config.toml
model = "image classifier"
image_size = 32
horizontal_flip = true
targets = ["order"]
hidden_act = "relu"
kernel_size = 3
stem = "single"
widths = [256, 448, 784]
loss = "cross_entropy"
nesterov = true
max_steps = 7100
epochs = 18.6
Rows from block 9, named by matrix and row number. Rows with one number belong to one channel. Each number is 500 + 25 x the weight over the matrix's rms, rounded and kept within 0 to 999. All counts start at 0. Numbers have three digits each.
# convs1: grouped (8 groups) 3x3 conv, stride 2 (model.blocks.9.convs.1.weight, 392x49x3x3), inputs within the group 20-29, a 3x3 kernel for each
# convs2: expand pointwise conv (model.blocks.9.convs.2.weight, 784x392x1x1, transposed), outputs 196-293
convs1.194:499511520470502478521470512541462504490483500523481473507489492512524484478506475501479464500459532573535513506490508500492512490509496500488492484525547513514517512505515474507506552487485488512463519502498510516453534490519507496523531545507512478515474486477504473462
convs2.194:492557497493489496531532536488509542499484513511517458479518490579510454488486464524492519537486571491494450524511530473477522473521470510486491508462511504531460511468404540544495489529483541492476482510498501513511507491551506536493457478548500469530566531519511500551539471503488477459495494
convs1.195:466485491503516493513529502487485546464508481515443520502502500521486504485505458505527532463512566468505521527488448523479479535526480474456540451501514523516464483495544464494505486439503486501498483506515449469499488499501477492538505504484528508512513476502482494479
convs2.195:448535467522502502550524543497509456486521459469514484506518519495530523502485499490502467515503499524502514491484506539528539517474512498509527484478427478500526509497464463524493549485475480461483453484490527529494524526532487497463489516480542535504501513492525502528456491465474531551543494
convs1.196:530487485531497521440482498490495484542501497508521474494491490467489493487496497488499473511487488482540442501474472506511432533501455499473477497470498476477509479481516492525511491521481532538541461480511510507514486505504496487511524559459498443458545529488516567450
convs2.196:523533489541529509491503488515504510515469528500507507457568509452501526481512481493502516537504483492489478518518513493517490518534527519477489524537571530535517528517453515532509484513498503470499509512478519473502515493465502484496497486526530547553506485514492514485520572507479467492509492
convs1.197:511485492506500485485492482513469508479498494491512500515521487504499470495470473521489443499480498493522452517502467502488554508494524513483538520471511536542510515506507503489474452503471486481516460499502512469495489495453524505502502485488454482512501497480517492472
convs2.197:514508443547475509524499510485510476488543514509446499483522449521486515498506484516507535536486482480470501482483505529498522442433497516498505510476486514512510461501550481483501545529512497494475532493491496525506529470506488504573508494468484520502470534494559484467511513542484451496462477
convs1.198:509488455502513502468506476460502532512505512481489504532502531482499552550488502489525508452454518504513516451521482529532507468447512507509531504532488492495515457539573469443568528501503554461489485468490479501526496475486484480500492520509467536560471437516588476550
convs2.198:493512470513508495480525494508494475478493476458539472532468480502495519497542516472494447444500487499505493536502539536531505496481499495499461504484473490487470458489469474504505501567469545456497517492497485472482503525513510517492461501491556485485499485545512519500469498490480492499477509
convs1.199:494527539481495531470458505471479493499498498507497495512497484546493504489500506466466549545475508494531471452485512506481515516513508482499495521507484519513485503468522546458446483579555495546492471522513482466507486492478484483510511453486500514550574450443509568544
convs2.199:505539544465466521499471484496498535508509501545525481524517478490432486500525528528479481520503523464483502483512518503480542523508527539536476511501509513469455485492510468484503530515489500482468449491517499490497531504544510504508493500460520507500490484535528502459477509516496498527464501
convs1.200:504518475478511501497495501492499492486522494502504503452475510523513496494516482493499522466477503527493477518513459444493525521465534465500545514513486523506506463475529478491532551498491533479460528505474478511489503496461498507477545505473481476481537519492513465467
convs2.200:508545510490480475515472494506504485498507488535481546479552501477517517504510491496485478516471518477504513475488508509520509485522486490481479506473509489521482462525488442509473481473506495505465512476471491525503509481520486516512470510523557475429484537514521496505490522488549496531514510
convs1.201:487496476501500543513527476492512514509495501495543498495533524489478509515477495542484538495492487458535499481463452514551508497557484506515532497488504530527531496484506518531497488519497539520514504503486512473488448485438455504487503466485457459488481480500488460432
convs2.201:489522479542446491518491511476491550491495490476470496530479515524510483535475525463477469486511499470496551511516507483521527487472470553477524476429504503512507527498461529511481502506485496471472501549477522554503486502518522488487491508505508472516532477525487518510506471452496502485463489
convs1.202:488514478519533494487473487515476498475502518500500486491538538473484494528539507494531506497501482483476490542511572494497499505483469509520473509491492507544507520493485495476512481515473510523494511481479472509503483489508457487454479474468490512464504507514492493532
convs2.202:521460524513505500432490505520520510499493509518521478447485521542493461470551478498511469478489490493505484503491502511506482487495555506510504486504464492494488463517513487445501486467511510502497514495517464487492520512498529504504527501526541517499473521492505493510497488518451549491500477
convs1.203:515471520499514509493504508493487509488496494505498491496506488512478517548490501492484480487481481481489515477508449516538475511513489515522492495503496517521504489473482496502481468508500477460518453508458465457504482503496490495521465482475476475506521501515498525485
convs2.203:527524556514494515539460471516502474472489471543541478497547491529517491517478479496492509495514493534492513499517503482513561455520506489494542492480525475462555469477487515427506468526483471542484490467483495497517528476524477494474492480526459556513504493479513525445518501543460515497472523
convs1.204:510510490508486511535521489495492517480490520504521538469520474473500471518507486464441503491480490479467477472473513491509511464519493508487497524498498494513542464506519472479488470505463515539501472480461531507500476504504474515477528493526483462439462494439465473474
convs2.204:482496507534464521511486573502516506500493504485442525501482493493518462528522469508497455473500500537494525436489516515528503493518494495487509504528501480478560556541526437517501495479523482514529505491504494500485493480487509502504494481477475520471469468508464514461477471514470494473527513
convs1.205:489490485503537485500522512489480499519508536498556477535500512485494484487466488502502489519494493525520506482467466514499469502482503493490513471501505487474494483525539493510538535525543526474491512478491526482467531526532512506513550537551485469476483449505496472513
convs2.205:516465495479477507460505457511512519502512419520454513467452505496547461517465484561513497512509477548490508492503498515467478480485472460460527487450486509486521490486441542492489543507490488528486520491506514529500469499484515498479447491516461581531481501502517488481502478533500494527493508
convs1.206:528519513511479485493503524504466520487481496471492518498501517503514486536506489529447518501500516507493520460480486448487460498479456466493513482480475517507495520471502514524485541492477508555460506523525513529483529515506487501506501469492510473520533476462542515504
convs2.206:519486471427488482526479474498499515497491489567494491481547476505513497528468543525495420517497525529501498441520544523482471516508491484501477506485483530523517523524556479505505516501471496550473446516481476487526482483501506521436506519482494508492468512509500478482516491517501509489480497
convs1.207:501459523508491470499495499493505475499512496478499472475504518495481510502492481482468485506531491479488510495468448503510475477499442475480485498518513508525502520533473488520521487500512494500538493462539555528489494498480494515506521493515492529516507518504443467506
convs2.207:472501523491502506538479448491498458518469521530514517531468494481480540514503509504505466502516526499507506480517508531506449509500554485493500508550505482475505513495506508460488460447496466487500493482546486474524507531496509549516523489485523477540472504497491467509512521500543503531516469
convs1.208:486502519473481452465485481502508540510490554509510520467491478488470508496507480520495494501489474499468537490504507485484488481525490485476483489520488482518505524477532505492544544522536472501506543540501494521481514488504543483535520520501519476470493489515481475483
convs2.208:500544446504508491444502481481501479487481508534504472521520529487494494528434526528489493534496464540517502513525494520500494493446526477511486493460461548510491498485466527527496546498480476526471521495534525523500496499499462529485502534506509472540512519514489496564474553536474507556514502
convs1.209:512509479522516515521474526515505491497477514535469515493515526464507559477528548534510523479512488506494491504505523462521521466517493505537524453517502463472485497481469552534469514513481522500510446503521496493483522483417558464454567515542469521504518505505475477484
convs2.209:505543532481480499513490504505497490487471527495483491478488466503485515490529472475484543479524493482512479563522519505477517533531526491480518510520483518546517502483479513491512521494498521515480483535474538504503497514480484510484511471526487505479499524491475503480500495475478487525467497
convs1.210:500448490519495470505526494509483482483495512484498525512506532512481533502513499555500436495486491431440546493464517457536423504530484499502493484513520512499511526542461487478514459458510441476490528501519493540491460489540482491495530505473569580465481482590457420546
convs2.210:525495503499462513505519477529507533500455489556507510505520537487452509509518510463514486468512491493498512484497501479502511492472522498490521494531495512463497491482484470455496507510533563496461499484487499522498513512535516506489496490509459500481470495508579497448499474493463504525503508
convs1.211:494517500466525494573512522510494498501506502500497526514490496511516492485483477506487501505486509499480492528491531482516476507478515490502493486547507521508516500516517550489556527507570487500479510515493493488511483496498516516492483457501490499539498497512537526526
convs2.211:471512515495497471522477491489498508502486459556522510482540488496493554465544487478511471463514521485502473522499511518500499432469524503485494517511541505519517469490490520503499539507460457491485475530449461500491483489472533498530515486491488517488467516510542489499491501484501479538487502
convs1.212:504529522514506502505505516505536505515465516500491516464448487461461533463488487495474483477473493490458539515544534530488527503463500523506511516521473500498474490523505498515506513512523479483485491464462487499474534523501515497497499501549478429486470503470463455473
convs2.212:480490515484503489540502462492507501508547507507510500505504487522495508470507507502507549502534488484513499474487535455487424523476548502493512494492445537517519482499516518464519499498462534460421499527485479506486499512470507483495512485473481494498482497515544501521483510484517503535531498
convs1.213:521505535453504529521505499489485497474487487501524492496525476505535477498531470475480513507483496526471497496529520559504535476519507506491495509488467494497463492504548491503520509468493476484459459533489479472450513480434524525475493494510467509499484514552495509478
convs2.213:493513476470516498511488477504507532492550496488497455539472501499485497468517505510513508503494527470491464484503558526442433500534494445504498481493528493462517534494466446438498480479474495508471540516484492530486518480523505482538520517526469559517503512500449499471526496522491529512567508
convs1.214:491506505499514488439501470506517509525473485503509497501463479470529489495497504437539518470505464523488488505525514519485477511488507508492471479500482510513471488537523469479510517447464558504494507497480456507497482505501500485475486537540456542588503427504577491447
convs2.214:475497522530459500507494482514503444490498528515479501545493493459416446515515481447522513519517468488512470459486497469530508510496498476486511502534526493491464539522486519512511463490516466480510501508541516492495502516494541519477503505495492501498483510479531510520510490499482481476491498
convs1.215:504492446503491472522474463495536499485513510494497506520525519524487536529552549442500509448506498512480461496529482500473506500523491469495563527480518499489498457488558446470553481561553543542483558492493510467459466505467488531483477486491518468534507477565548472533
convs2.215:464482473481502527496483490484490499507491524483462474500461506470502486525547494501521524455526497532519523504512476503538550481512493525509475488494517463523496460501475474468499518522503494519508457465459554457496474504540488479485523510536546477495522504498520508501522508484514471484502475
convs1.216:484540503508503465476506467462471510494524528486516512477477513467511539497502490464479512474518500446519512460475496439491518478504526493497495497518512468513523486465480477511483485489507515486496514464498552494479553523443512490480545498441473521502503479532482482518
convs2.216:493503486498552481508494536504501509517523503472490495469478512510473475519573515444494551454505501521503509496509535509554508546507506510554503480512519541487500460498507457439511473483464504496505516556507507481508414527502514500504504517522518468502493479482519499499540473507503501517479497
convs1.217:539519506522521561525511504490497519486498505503525526498505488512465514503527462507499513494487547484476469476470454516499485483499503516486503489508501493512475471516502482515475474516480497543472507494469515498456497490492471492449468496511480500497484515477461511482
convs2.217:507484538459480467506526485496498481495510498515500498501523503489450498503551487487500479510477502515515490476487449523471505520567506461497546493487488450466520560489531478503459516475554446481516474517507533458491514455533515518510492497509515464508496453524445503532468530487523558505460507
convs1.218:484460484502493456521466504482488493527478515498474497496515520503490490500506508517512465550509480509453481524516509521540481537514487538538496521510512515517509519466561529439516511513506485504506469503502474511505523493496493477485467469513522496478478446463528495478
convs2.218:509532513486502482469472504482502491509475500525486487530523490480486475526491505552514523459510489520493488460508470488511496450478500483492528499537476530524497516522493513546503531534481469513495451499478517511512497478522535518471508513472562482485457501460527511537483501524517505455466485
convs1.219:472491477507464478572503466512463497510510480521519509472537501515517507465501535455471464518527438512507467477566513458493537506453475482501500481484531476497498497441450516512486509526504506522531459523580451509490438535493469486488522495490537470475588460448561598520
convs2.219:477519516484496488521516524514515446489435494483552507509506500515490529529466484445491406488486511496523477536476464522533466487502485521496487520545528478476472510512508515474505501492508483532520473485520497463493506511552520523511530508522525519529513511502568488471465482469480481482511480
convs1.220:501517479480502486495491488516500479454497498512526476534531523531455526500517512513532518505470490493505492508498499516547544509501516515485554516499543520481493545542524520487506537549524514440499510509480489479467513489513490485500556454500497453489520479477480512461
convs2.220:488504556536541478570531485496499503495511487484484530509451495569520460498498512524507532482506480490496504546544548494508479501459468525492529502510459481477460503502518532509502505534488496439499555513517477528502504516461480497521483489564509555510481505488488509541533492516541501468434495
convs1.221:497534459485523499507526494513488496520508475512510489523479502550502526500497518453518484470509494490525500503467474508493482497506487513483507508488499489514468464526548456464528480596564509512484500483457506442487492501455484518492515469485458484515485432478472556522
convs2.221:534522490446476491497511476481502462513484493523531495514511528497483531526551521425501483526481552469509511531501506506491497511501522531482489493538521486503506514527518516460486517477483503495548480504509490459512497507512520473511518492463555482488496524463534509482541460492505480512489480
convs1.222:463479525486490512487458499511494534485489524490470508507484514525510510490560486475459511509494540477509460509519513474508505474459524550545479460505498507489505510465506483489515531530447493478461511491517491513513526475518547497495550477495478466523496507538530524442
convs2.222:472533496512498521490512514532487493485487494490521480475529551470442488514525451519487470491510484485489483528525478494455457466502474486522489497484522482457531452480519524483505536478508490515539475514532494477504545526524510498489524492474541516513535493494503496516506491507470498482496514
convs1.223:549506532521483467503476495522500507518540514517517498483508478503472506469514529544492471479510495500480485525499488469515468497526467469526506489478498537472511484483493482522556478518495494488510513480487505474505436476532497474535457496553514502476522493471491505488
convs2.223:463484504501472511508497528503499526517495494496436436501448493471521466470530564509509509487488514499486471499472505544490442512482441495513545503478517484513534491460457483478492524560489494467488501471519572458509557516487513454499481501447490476489475482506479492534503495489449506548475496
convs1.224:506464522525459501521504473487518497474507492534503507535476504503486467459508502517493499476502490487471467490438464467538483448490456475482477488476451500488495546519488526491492505508549489477482530546523498469470475534506494451504494485475552539460532480528509528570
convs2.224:472510460500500492498488525506490489500488511496487470516504505522482481481553509487478471503493464492494551513510506507516521503510528531498486517499527528472469511478479533477507514501507502507469511518451471444510499513544519503499502481551514516506480482509534505555481506484491463478515516
convs1.225:480473513501493511505520498516495479485507512523511490537513482519503467519482480472492542486471482522522474504504491499505472495502498523514488538500486489506477498474489463492541526515484491497496502505468442485544511500512480455497503511530473455500441492557546545534
convs2.225:502471524530522466525482495493506446523452484498499521480496498463511496530505479467491538522517520509518531477506543538521495516479541511508508504507504488488479513477574515462489525469502513475510471477481543476503490536492508475483506517482563499517516470484501485504473513508497520505507500
convs1.226:472489486492482510503467474512483518529487474511499502470516481490540530464541548511513510507499484496506473544472471503531497488521520492450538484499499501495484508496530520483505493516477491531507522469483494502478568573521544434441526505514485483490520538483503485479
convs2.226:478496498531519512515497473467493467498498532498491483506489516474498531514470496508526455510524468507472484526482524526492494506492507523527511511496498508478476460501500527496505531517480513467479452506530463534493487509535511513508528518510514519464500523489529505510471539495495486502497503
convs1.227:529520508465491539507488507515509515478500507492522509523450526461510468513491435508510484465480514511497522500499508484486513492503483487479487504532492501496473464468488488503527521542529496481476500470486496480521500481495499533477516450468442543524503451547574488504
convs2.227:507463503465499485479516511511498487512501486468509490505495506498488504483491538494492510498466448476493473484490484498494477515451498477511516503468502487474465481510496482497513474519510516506491436507464523479476455504509535459502529528467455490541506519486562518520457500525513497532490516
convs1.228:495534549496498463500485504497523500513491457491483507480488484505486526543516541540496453513459503522472514503516467487510496494481436512505483537513485480488472542476484514479539522454492523505539487498500454569508513482512517515497462492528534502481540465511563463518
convs2.228:515474474480484524556478515499498496488520473516473523508506502524441496494493547496501532494456526484509503504505569524526537505493533517517485503493542506502498483527553532461512515490488506492490483460485492492493536526481511479484517510464566502472502514514506494508499482518511511518525513
convs1.229:537500465534515511535487478503515508504516498486507509494518515484511524519531561496489515472506463521488495513521565523515552596504526508521550514506535525535503468481465524512474497481446521475489461468525484514532497450475480482479491500519457479490499520500482500509
convs2.229:472509501545497535461506485509508520481520453515514452513521515497554476449503472493481458500494524471503510514505513505450476532451500510492462490463469517489445516500472495514516486502504462491491505533438503551504467523500472456493520508511473567468507489518538481493515549536469451488512489
convs1.230:482492447452519501497474472539511526488505499478474481535495471497510500502496516540534494515478452501478476503482505488536475472480486540504495487506503499510516536533522538450429454414494488470482486514518515530533515480508524486495490497498559540547546493477469487484
convs2.230:510524516493470477557490459505504459491483510489475483480488504515501503516482529515489508479493500480516492517523507505478517543543531535535480515520515465525493496487529523457513486522473465486490470492518527412515499522488513527503513524511571497487489479516535496529492478486490469485510527
convs1.231:513534534492498499507513497500486486485516479493475478509488511477480496474479467472502468476499497482509486455468491513508482475500503464471485489506484462502485499508531498510531504479504493508492519463472493514523544526532553516550493525510450506480483500529476504482
convs2.231:481526537534490511522496489511501415500477488558490491509507506489500533484507484404501555520509518490491501551477519475558510468483523492504489487496559525492489492481488519486489458499536506499501518515494494519491485505480508523535506509497511563517517491504478485516527537537518493443528502
convs1.232:474497526431474521465487544491488523483511493506518515539522491528496472530482450465481441477537526494510521504473471533539461503521450518502488493479466525521494469510486487510498482495519517450509551488496520523428461513507447514529482500487455529536486499515457486529
convs2.232:472493503517521535555473475497507453491507513484510467543498518511488552499500494488514505495501488455495484504514488479507510459496479461508489486525524519521472506494585484482507479458495508511457447472521516464493529488445473529511520506517475503500518483508491490506499498522467523471494492
convs1.233:488509495495516483460512523481518512486470523493493493486498534506494504486483470506526504451478523458485498494500516459551509483497484495523488510518502490480470466519521478523529502480497549474476544476453556551495533476488482485498535497512513564551449516564452500553
convs2.233:501494524508507496516530486479513420510479460494509513496468494541462480510491493440489483499487518497512506505538486532556472562491511507507491494520547528492483509524532498431513504503525491487523508502487485447507498494493521470493527492507594513521486491502512507527510522475526449495536489
convs1.234:463516461484522470494514505502478489511504534487480539503494537491516493506487497473480523496506520535489509516522515546542536508496534503503557488548490524484489498476483504517498512481524519475520445478489494507462513497486474501500498479507460471457472469448435491480
convs2.234:517495513481502485465480505496494579496533483514517533509482473496483514496450535484464536458480444482484521485492520498549518561543467518482462491520460520502493515478462513467484525473520514449476507557449514482490497500519503502499520491457517511494509527468500498514486526503527581492475489
convs1.235:464472454523498515519502477506491510482511503499503491493496451469494474499476471502490508526492468504494538544530528503498533481500517510500512487474481511524513469520481487484489469504476486519502491537480474484500530531519481527487552507512466471490455499486494477509
convs2.235:512498506449459478484506532495496531495507503498520482518525518491482501502507482461509505509473510486498572497540510494505494498494477505496543492493458504495498494491509515488497489483477516489505522539480521506511510497470466508479490518567513523484502489513518485477487479454512516470513489
convs1.236:482497542483477491509507497517521537525499479531501515484482504507546507520476500512498500513473520495490521495503454492499500489526501496451492499508501530501460558522481523483492538515500464480499515503466494498520543494529515412518531519560471489487523520492467506491
convs2.236:484516537506538482503485505502484498517501483517499512487503520423473508489460512485494508489510459505490483477518528470503489530483503492517436503483497495471512462508530496486493469521520494493544488484465519499509510499508505510545502466494515510478471536489515495518499479475505518511508494
convs1.237:510512499485506494506515510502497488471501473489490514472504514515499486500512504540508477519533472514534499509506504509542495520501499488481497495473484504500523531559456519459442474511486430473554451477495549434495521496532496490513479483505545543474547490520517561574
convs2.237:498491525508489503562524484509492436495482490517457501506482502488491505454494500485501520498529531532505515470504540492525487511450489490497529510536499488512453515504496469484502468508500497528491450512492518485493510534496504517507508475496482465513528520487535501515499484470491495482487496
convs1.238:500485462497543480530496578506496500517488515469487484488523541499530502504526505489489477492503476481472455488470540556497528498505507528505504493512511487513500460490484470493486490504497485459478482485453478484469478477478468494478511484480508473488504494469487506477
convs2.238:490483539494458518495489486495502529512537544508485502469472453523506519508549453560510492506496480502511475468500468490496470544505464487469481504495531506463498524531514446498499461496471515534468465513527491540487487462511517543501524509505473492494456512539492498540495460519493515478516500
convs1.239:491484482511489497513495515526495473474487506509495511507493551522504531455507445481544511465498530466526494468488497546507517512483466579478543497504483487524509492500509536488496493485524523477532486483545529486492533495477508521486537452455493485481513521507492495517
convs2.239:473516528518456493540506492505503487503510536524489512481503482551529501521508495516484524518516537457483497496499526493460486537505459506499474499516546488525510487515500494500500473498498476524548492515486526494504506476521495539537502522525471446517533491522470518506521473501508484499457492
convs1.240:513460482493528511508504464523496507527497507536493460498480484507577508503500514527524479493475482506523479511482490503498499519479447450550492514523492516508491459470503527491507493496532515505451490514453493487454439488500473500547458513518493503466509499443516497453
convs2.240:499545485481516445511516516502490507489499497515515534534496508440520502496544475525497476509461474514494519487535494481486511519536436501500513512488477514509518519463482535517512494490534500472480510479476457487492493476539504529486533496441520513493489513483448504475537486487458502429532508
convs1.241:536512502500496501505521496507491550504479498494467518505499503495526470482505480498521489509539532527482506500498555503504520507512525513462494483533526500507446531497521522521498504508470508481461463514475479472460470470513477517449509485511515501510479520482546494450
convs2.241:515484473512487502489459508484495507505514502463502472497494481479520512581464477447490511515498503490502535502475489470475476564533505495484518517493472480502466514495514500489536480488485486512480478462479530541511465501487520483528475492473503551524545496463501496491508512509484510515480517
convs1.242:518527509554490519512512499481511492511489495523511500500517503474487503482477490536508490512508482530512413529488462475446503480480510469495515500450511507454499509513503527507467505537475498461498528482507458499521536524508485525493453505532470520539510469498536575488
convs2.242:487488566490462491523522477506503521505473499527455531503558518493488481477493455530502444504514484510499519526503512491498510501482477546490517505498507567532499505517467504506502553485509537553478448504463522510495499502509510489517495513490454521458513525524528508481482527509479529521485492
convs1.243:497514507462506496498534491504521527517467472482481496483495476487528520514523498465476485527514532502498491500488504502527485480493468532541526514493478535479474504481488510498493534472493534440497513527484492521481472484453475532504533464443459510512531491502455498488
convs2.243:530497497515485496482493498508491492483497474496468494488520537512486509474473469548494508549494509508506465514498501491461523479451514471490460487538510498476494492472504496523496480484500531479530503506513491500500498508523492465517468516518496524484464507499522495496534493486477450498488483
convs1.244:480494502489482473485489488503504506473494455504493502498494465521497495504473514514503529483512485509513506504491484506476529510478482491490512511464495481491478480500506499470507472481526543524543523522541532492514528546558569476532537544524467462486458478482452434473
convs2.244:503516480490552503451483532495492484506541495518495455488488518523528485524562517520484461457512504461513525478513558468507493478485532480486512501502512505496504464499467507483491503531459498503471553507488509468490523493462512499545548494562506534536489493486488495517517482517500473520515494
convs1.245:567464492527513474473497521475489536495507454464458501478500503479492491489474484519497526511496510467490474530494520486504509462463517524501507454471491476513490504519513470495482492507461533527517539484513526534469507491486523510498461481476487480457478501512479547488
convs2.245:519499522517490495460510500495502509496482533484501523522483510545440487524467500484511490467522516478504496506508515489486467524521493491472473501518515479458539528520479515514486512497514453497498496512466498517503454487488483489474525505482517482492489506528492498514480534490494557524537470
convs1.246:532504459496528474539509486521504466564535475466534491482527470455491488496512481489506523458527528481471496473491500501502495526459492495476475460525507482499524500508483512471497510480494499488509490443519501495500526485461532504491516519473487477512456514510496498462
convs2.246:485512501529478487493488499483514466507479458529500432519497509491497502476481538474502469466527473471499506503520505490512477493550491501518503499500533501494472506497482552485508493505509524472554533515492515484496465496497503503494510497485504548467493515494516509591502535482522506536489488
convs1.247:520532468550487509544535511501515463489519485488501500515524535491499525502536474511499496531518442513522528521473472503478484547520509545471482489496495506512519541497503476547513527517502525500449538523491530566502495484462515483475498524542457486548435516500487459453
convs2.247:492496502497511494507480527482502542505540483513486513522499535492503494482527494544493468467492517513494511517524497525497539503522484480478490490539493523549520497514490470541492499438522493503539486518508493498493478504507504529513466501474483516490540515480464522540517499482467507488484512
convs1.248:498577513545484593552542529474510523524510483473529493474478492523506516493507482536498552496527507489499521498516523543487524528487510505492484481491496483485511496492501490484488501486488493543488522478460539529489476529552502499496469531510518458453465497496500468515
convs2.248:507460492472478484494471476519489484488457480555561571519479486424485460514513527497508523481477503505487541510490493507524553499477476522526510492545520543479497469507484507465485517458512492501474470529470469525496542508477494487501481500491506463508518531510465519502514477474490506450478509
convs1.249:492494500494508508499486484467490524472500525531494494520516527502492487484548498538543525511516521475465504511489474489481485508506469499507537508492526495485504484497489488478523525480508502468452489497520500481481484466539505487510467492479568522462478491517448504544
convs2.249:527450490514512530472496514499499508492497515525533509479522472480510524496534472514491480497527475481534499508474510497479511465499531498523470508490493484482519520499529490500492480475533490494514450504487525512513480486478531470483439512485517488495513493495504501524490502500504498518554497
convs1.250:519514535555440543503547536542503486506472521501537530529486508499480490488524499527509547531500497493527520463480497495493486479502480538527548480489516517500484498478499513527480518484529494517503512465530509492518504488522496501510481522496509495470495542523501478492
convs2.250:520446504509488506484492477474498525506512482525509517496518510432468446442503533436520558499510497493498463539514506525524488526523539531500480493504500525508535489494510497492493509510484520514514517487484504512504515516512493467542492498570458476501510511523480505509511509544526496498505523
convs1.251:452437490501519447492494515486493477547498508513469513493521494487498504490501537482494494495515482459515489505483511485478513518502477511517548493484512498522527551457458555550471483533517522479507458497515510535493480513539463490495491506485466457466487482473544462518
convs2.251:485498498446542508482497511519506549497512548503492475498487502523481478448475508503520484469500512485502437516529458484514496505486467515479536511512500546535467481521478498521485517592473456460503533460494515529488476449496457498472534502479463495484468487477463518527466506485497496514477514
convs1.252:505482458479453451492499482522499530482477489507531501470494504552477494494467487505522509530507536510521551529531519513531487501527510532510485544476539516531557521508493521503499489526512480511486514504502514502494522569502499489515521484491482473481505499481485444487
convs2.252:464494549481490489453477516495492504511479505489502497499498484521522541453501510483482514525506504471502520511485509479551458474515499498494476496488488511478556493495478487512497521593526519503492513507476492515502514526515521426536528497479576461491524465499464497532530477507477524515445494
convs1.253:458512557458473483474515546463497536488464503469467538488465480518519470510471490517481501517476533455505498570469482524499476529488495538510501483494535465475524495510483472536483525523500510474519494470492494502516540521458485492496481512544473494503513506498524510479
convs2.253:494489457487479510507487475494523498503514493489510529498489478514516430520524511550496555545529490528488484499502471528486506516531523477462493508512506477476456502493477511459506463479550513533513506494515512497521464519493462508470492513490426472510490483485448480570477485502448517547499494
convs1.254:512529525551520532519535509528530525522540498502512506506466501494487512472479497482546503496476512545480499489504520491516497492456489549517510515493511470516531489491507480468537474489461497516483524500500453495465536542525511500513497497472490479491502529490484484476
convs2.254:476444486523573515471513515498500501492508511468522548493500517488500527507526496462494449479505482483492516510457511524503494523538508494487429494465523494505473511508470453504488526509498481432512499482489478509500480506479478454482501481459516474513492481474463515517451489551528533509544499
convs1.255:529476501472500475536503497497490524544520533511511483506483496486531463486507468531500502516495492501513520483491510486501536508483503516462451511497481483516509450475501502500474488530480543515469471472551504487528488470488469485502483506533465476471448491544492495511
convs2.255:513536518467466505495494547514495539521498494492528468490479510478473494491505495544505500507502495473505456493518499498500490482446479500521511512506490497497491504518512449541494483512528501477564493520507471469513509539530470513513500489478468529508494474471518497500506505516484485533462513
convs1.256:518500490515510420548508486494476482533548455523512492469526511496496470482488480521490502514460499505517535496509532483461534484500503519505489489541492568494466504498487525531486522479495515503550499465505497508498467492508474478507485504510501486500532486483481492487
convs2.256:495487493513443499504510515484496480493476518520545462492443487528511515465454524490497481542514518469498474471456522500509456481517465509537433501488468482522494515518482516497482491491490493491480465492519498453492495517513500505492500504537510473490480482488456501533455512496492506489503486
convs1.257:506520489477497534508502516481489541467500557469462484458516501493492499506502539493518531514475501479507467494468457550489471500521538494507528486477530486484492487527486506513448481507522459508542481531492463418497513490523503515490507503479548512444488504543459506494
convs2.257:513504481545452495549478513501496521504499509530557489475500472476500497467518483486489538518479488478481485490518552523484500493563483498527501487460403500535537493519475522494502488504490501470532505504466465514480493488483513493483505513482502457496541513481490507523483492498475513476475495
convs1.258:507475449485496517464482468458428457497518492413445489481492517486495521516496497469471479471478488453508467503523499511499520525474508507508534507491509501493489496491489493533505500501515493478491481488485479474469507542522534543471536510492597528555554515491583554507
convs2.258:520505488506507474487507464522503455498477475457578509515519514478516482502473514504503506497525474481506492486533501521500551500545487512498531491469486505481507498492494486524487527492483483490453545473509534478492504487469493529481457497545487493511437501522400500471502541443469509485525508
convs1.259:537517471497487539528533508504474477480530511532496484515527520496517479499480512483494479457507505450508472506471494474522506468498477511473452503515481466486465505533506492494500521499497528547512545479511549542524489476466487485495514513523473487510492488505477508491
convs2.259:515528531447513497490506479485510548516493518515443519530440488475508502502498528542497464497487517499479529508511469497442530537507488507529472487525508526518507522507503485458517453515502531448515491503492491520501485488474524521517479505568515533506488506489468502489515505530475492479483503
convs1.260:516527556536464518537558564510533520505485508539527530491494479503485525511468489565512496535500523518540506529518495501466507481510519479466491490509526491504483477511512504507478505531517485538541539487521526518472520536495464489483480492480495521498505489518508478498
convs2.260:485496446506547481488485488501504497513514496528520510492481481522529483508483525458493515487483479534496481504504547512518536471442502485510477515519550515529461511488500496522493512441529476504492451480487503455482541516485504499491524477447503445457442492510510508520526507529522506511507490
convs1.261:489493482463510514501505526490515494518518481532482498477490521492510483512503489497525462470565497465515515427433512496475535517577510509487480512499469483500476515484502493476477470488518479496509434518543523556512504479523544485519487468485468497534488534505518535496
convs2.261:473514493491509485528530516483511495504515490523525481497506479456550522531526482541511530508512474512499507494501469524512544558524445517512492490479455504501531515496499485485493471487474487480517467487454528508507486531496500510484496504468526456461524480492538506435474523486478506500474485
convs1.262:509475516468470484498543564469481499475505496510492521445477480517476503538492466490514484479530495504511486529546511566521505538482497511485538499454522502499532465516474474471521509523502476439478530504483542526549475504478506507484455527501494548488496471505492501488
convs2.262:477490494518531520537503519488502493503512491464543433490498476499529444466496504471487559502506469452491525461514497477464563497529528494523477523497431510506514503512511499512503502531509534542479489499492504468487495506517520575496531483502498512488484524476502489519487493526502503516490482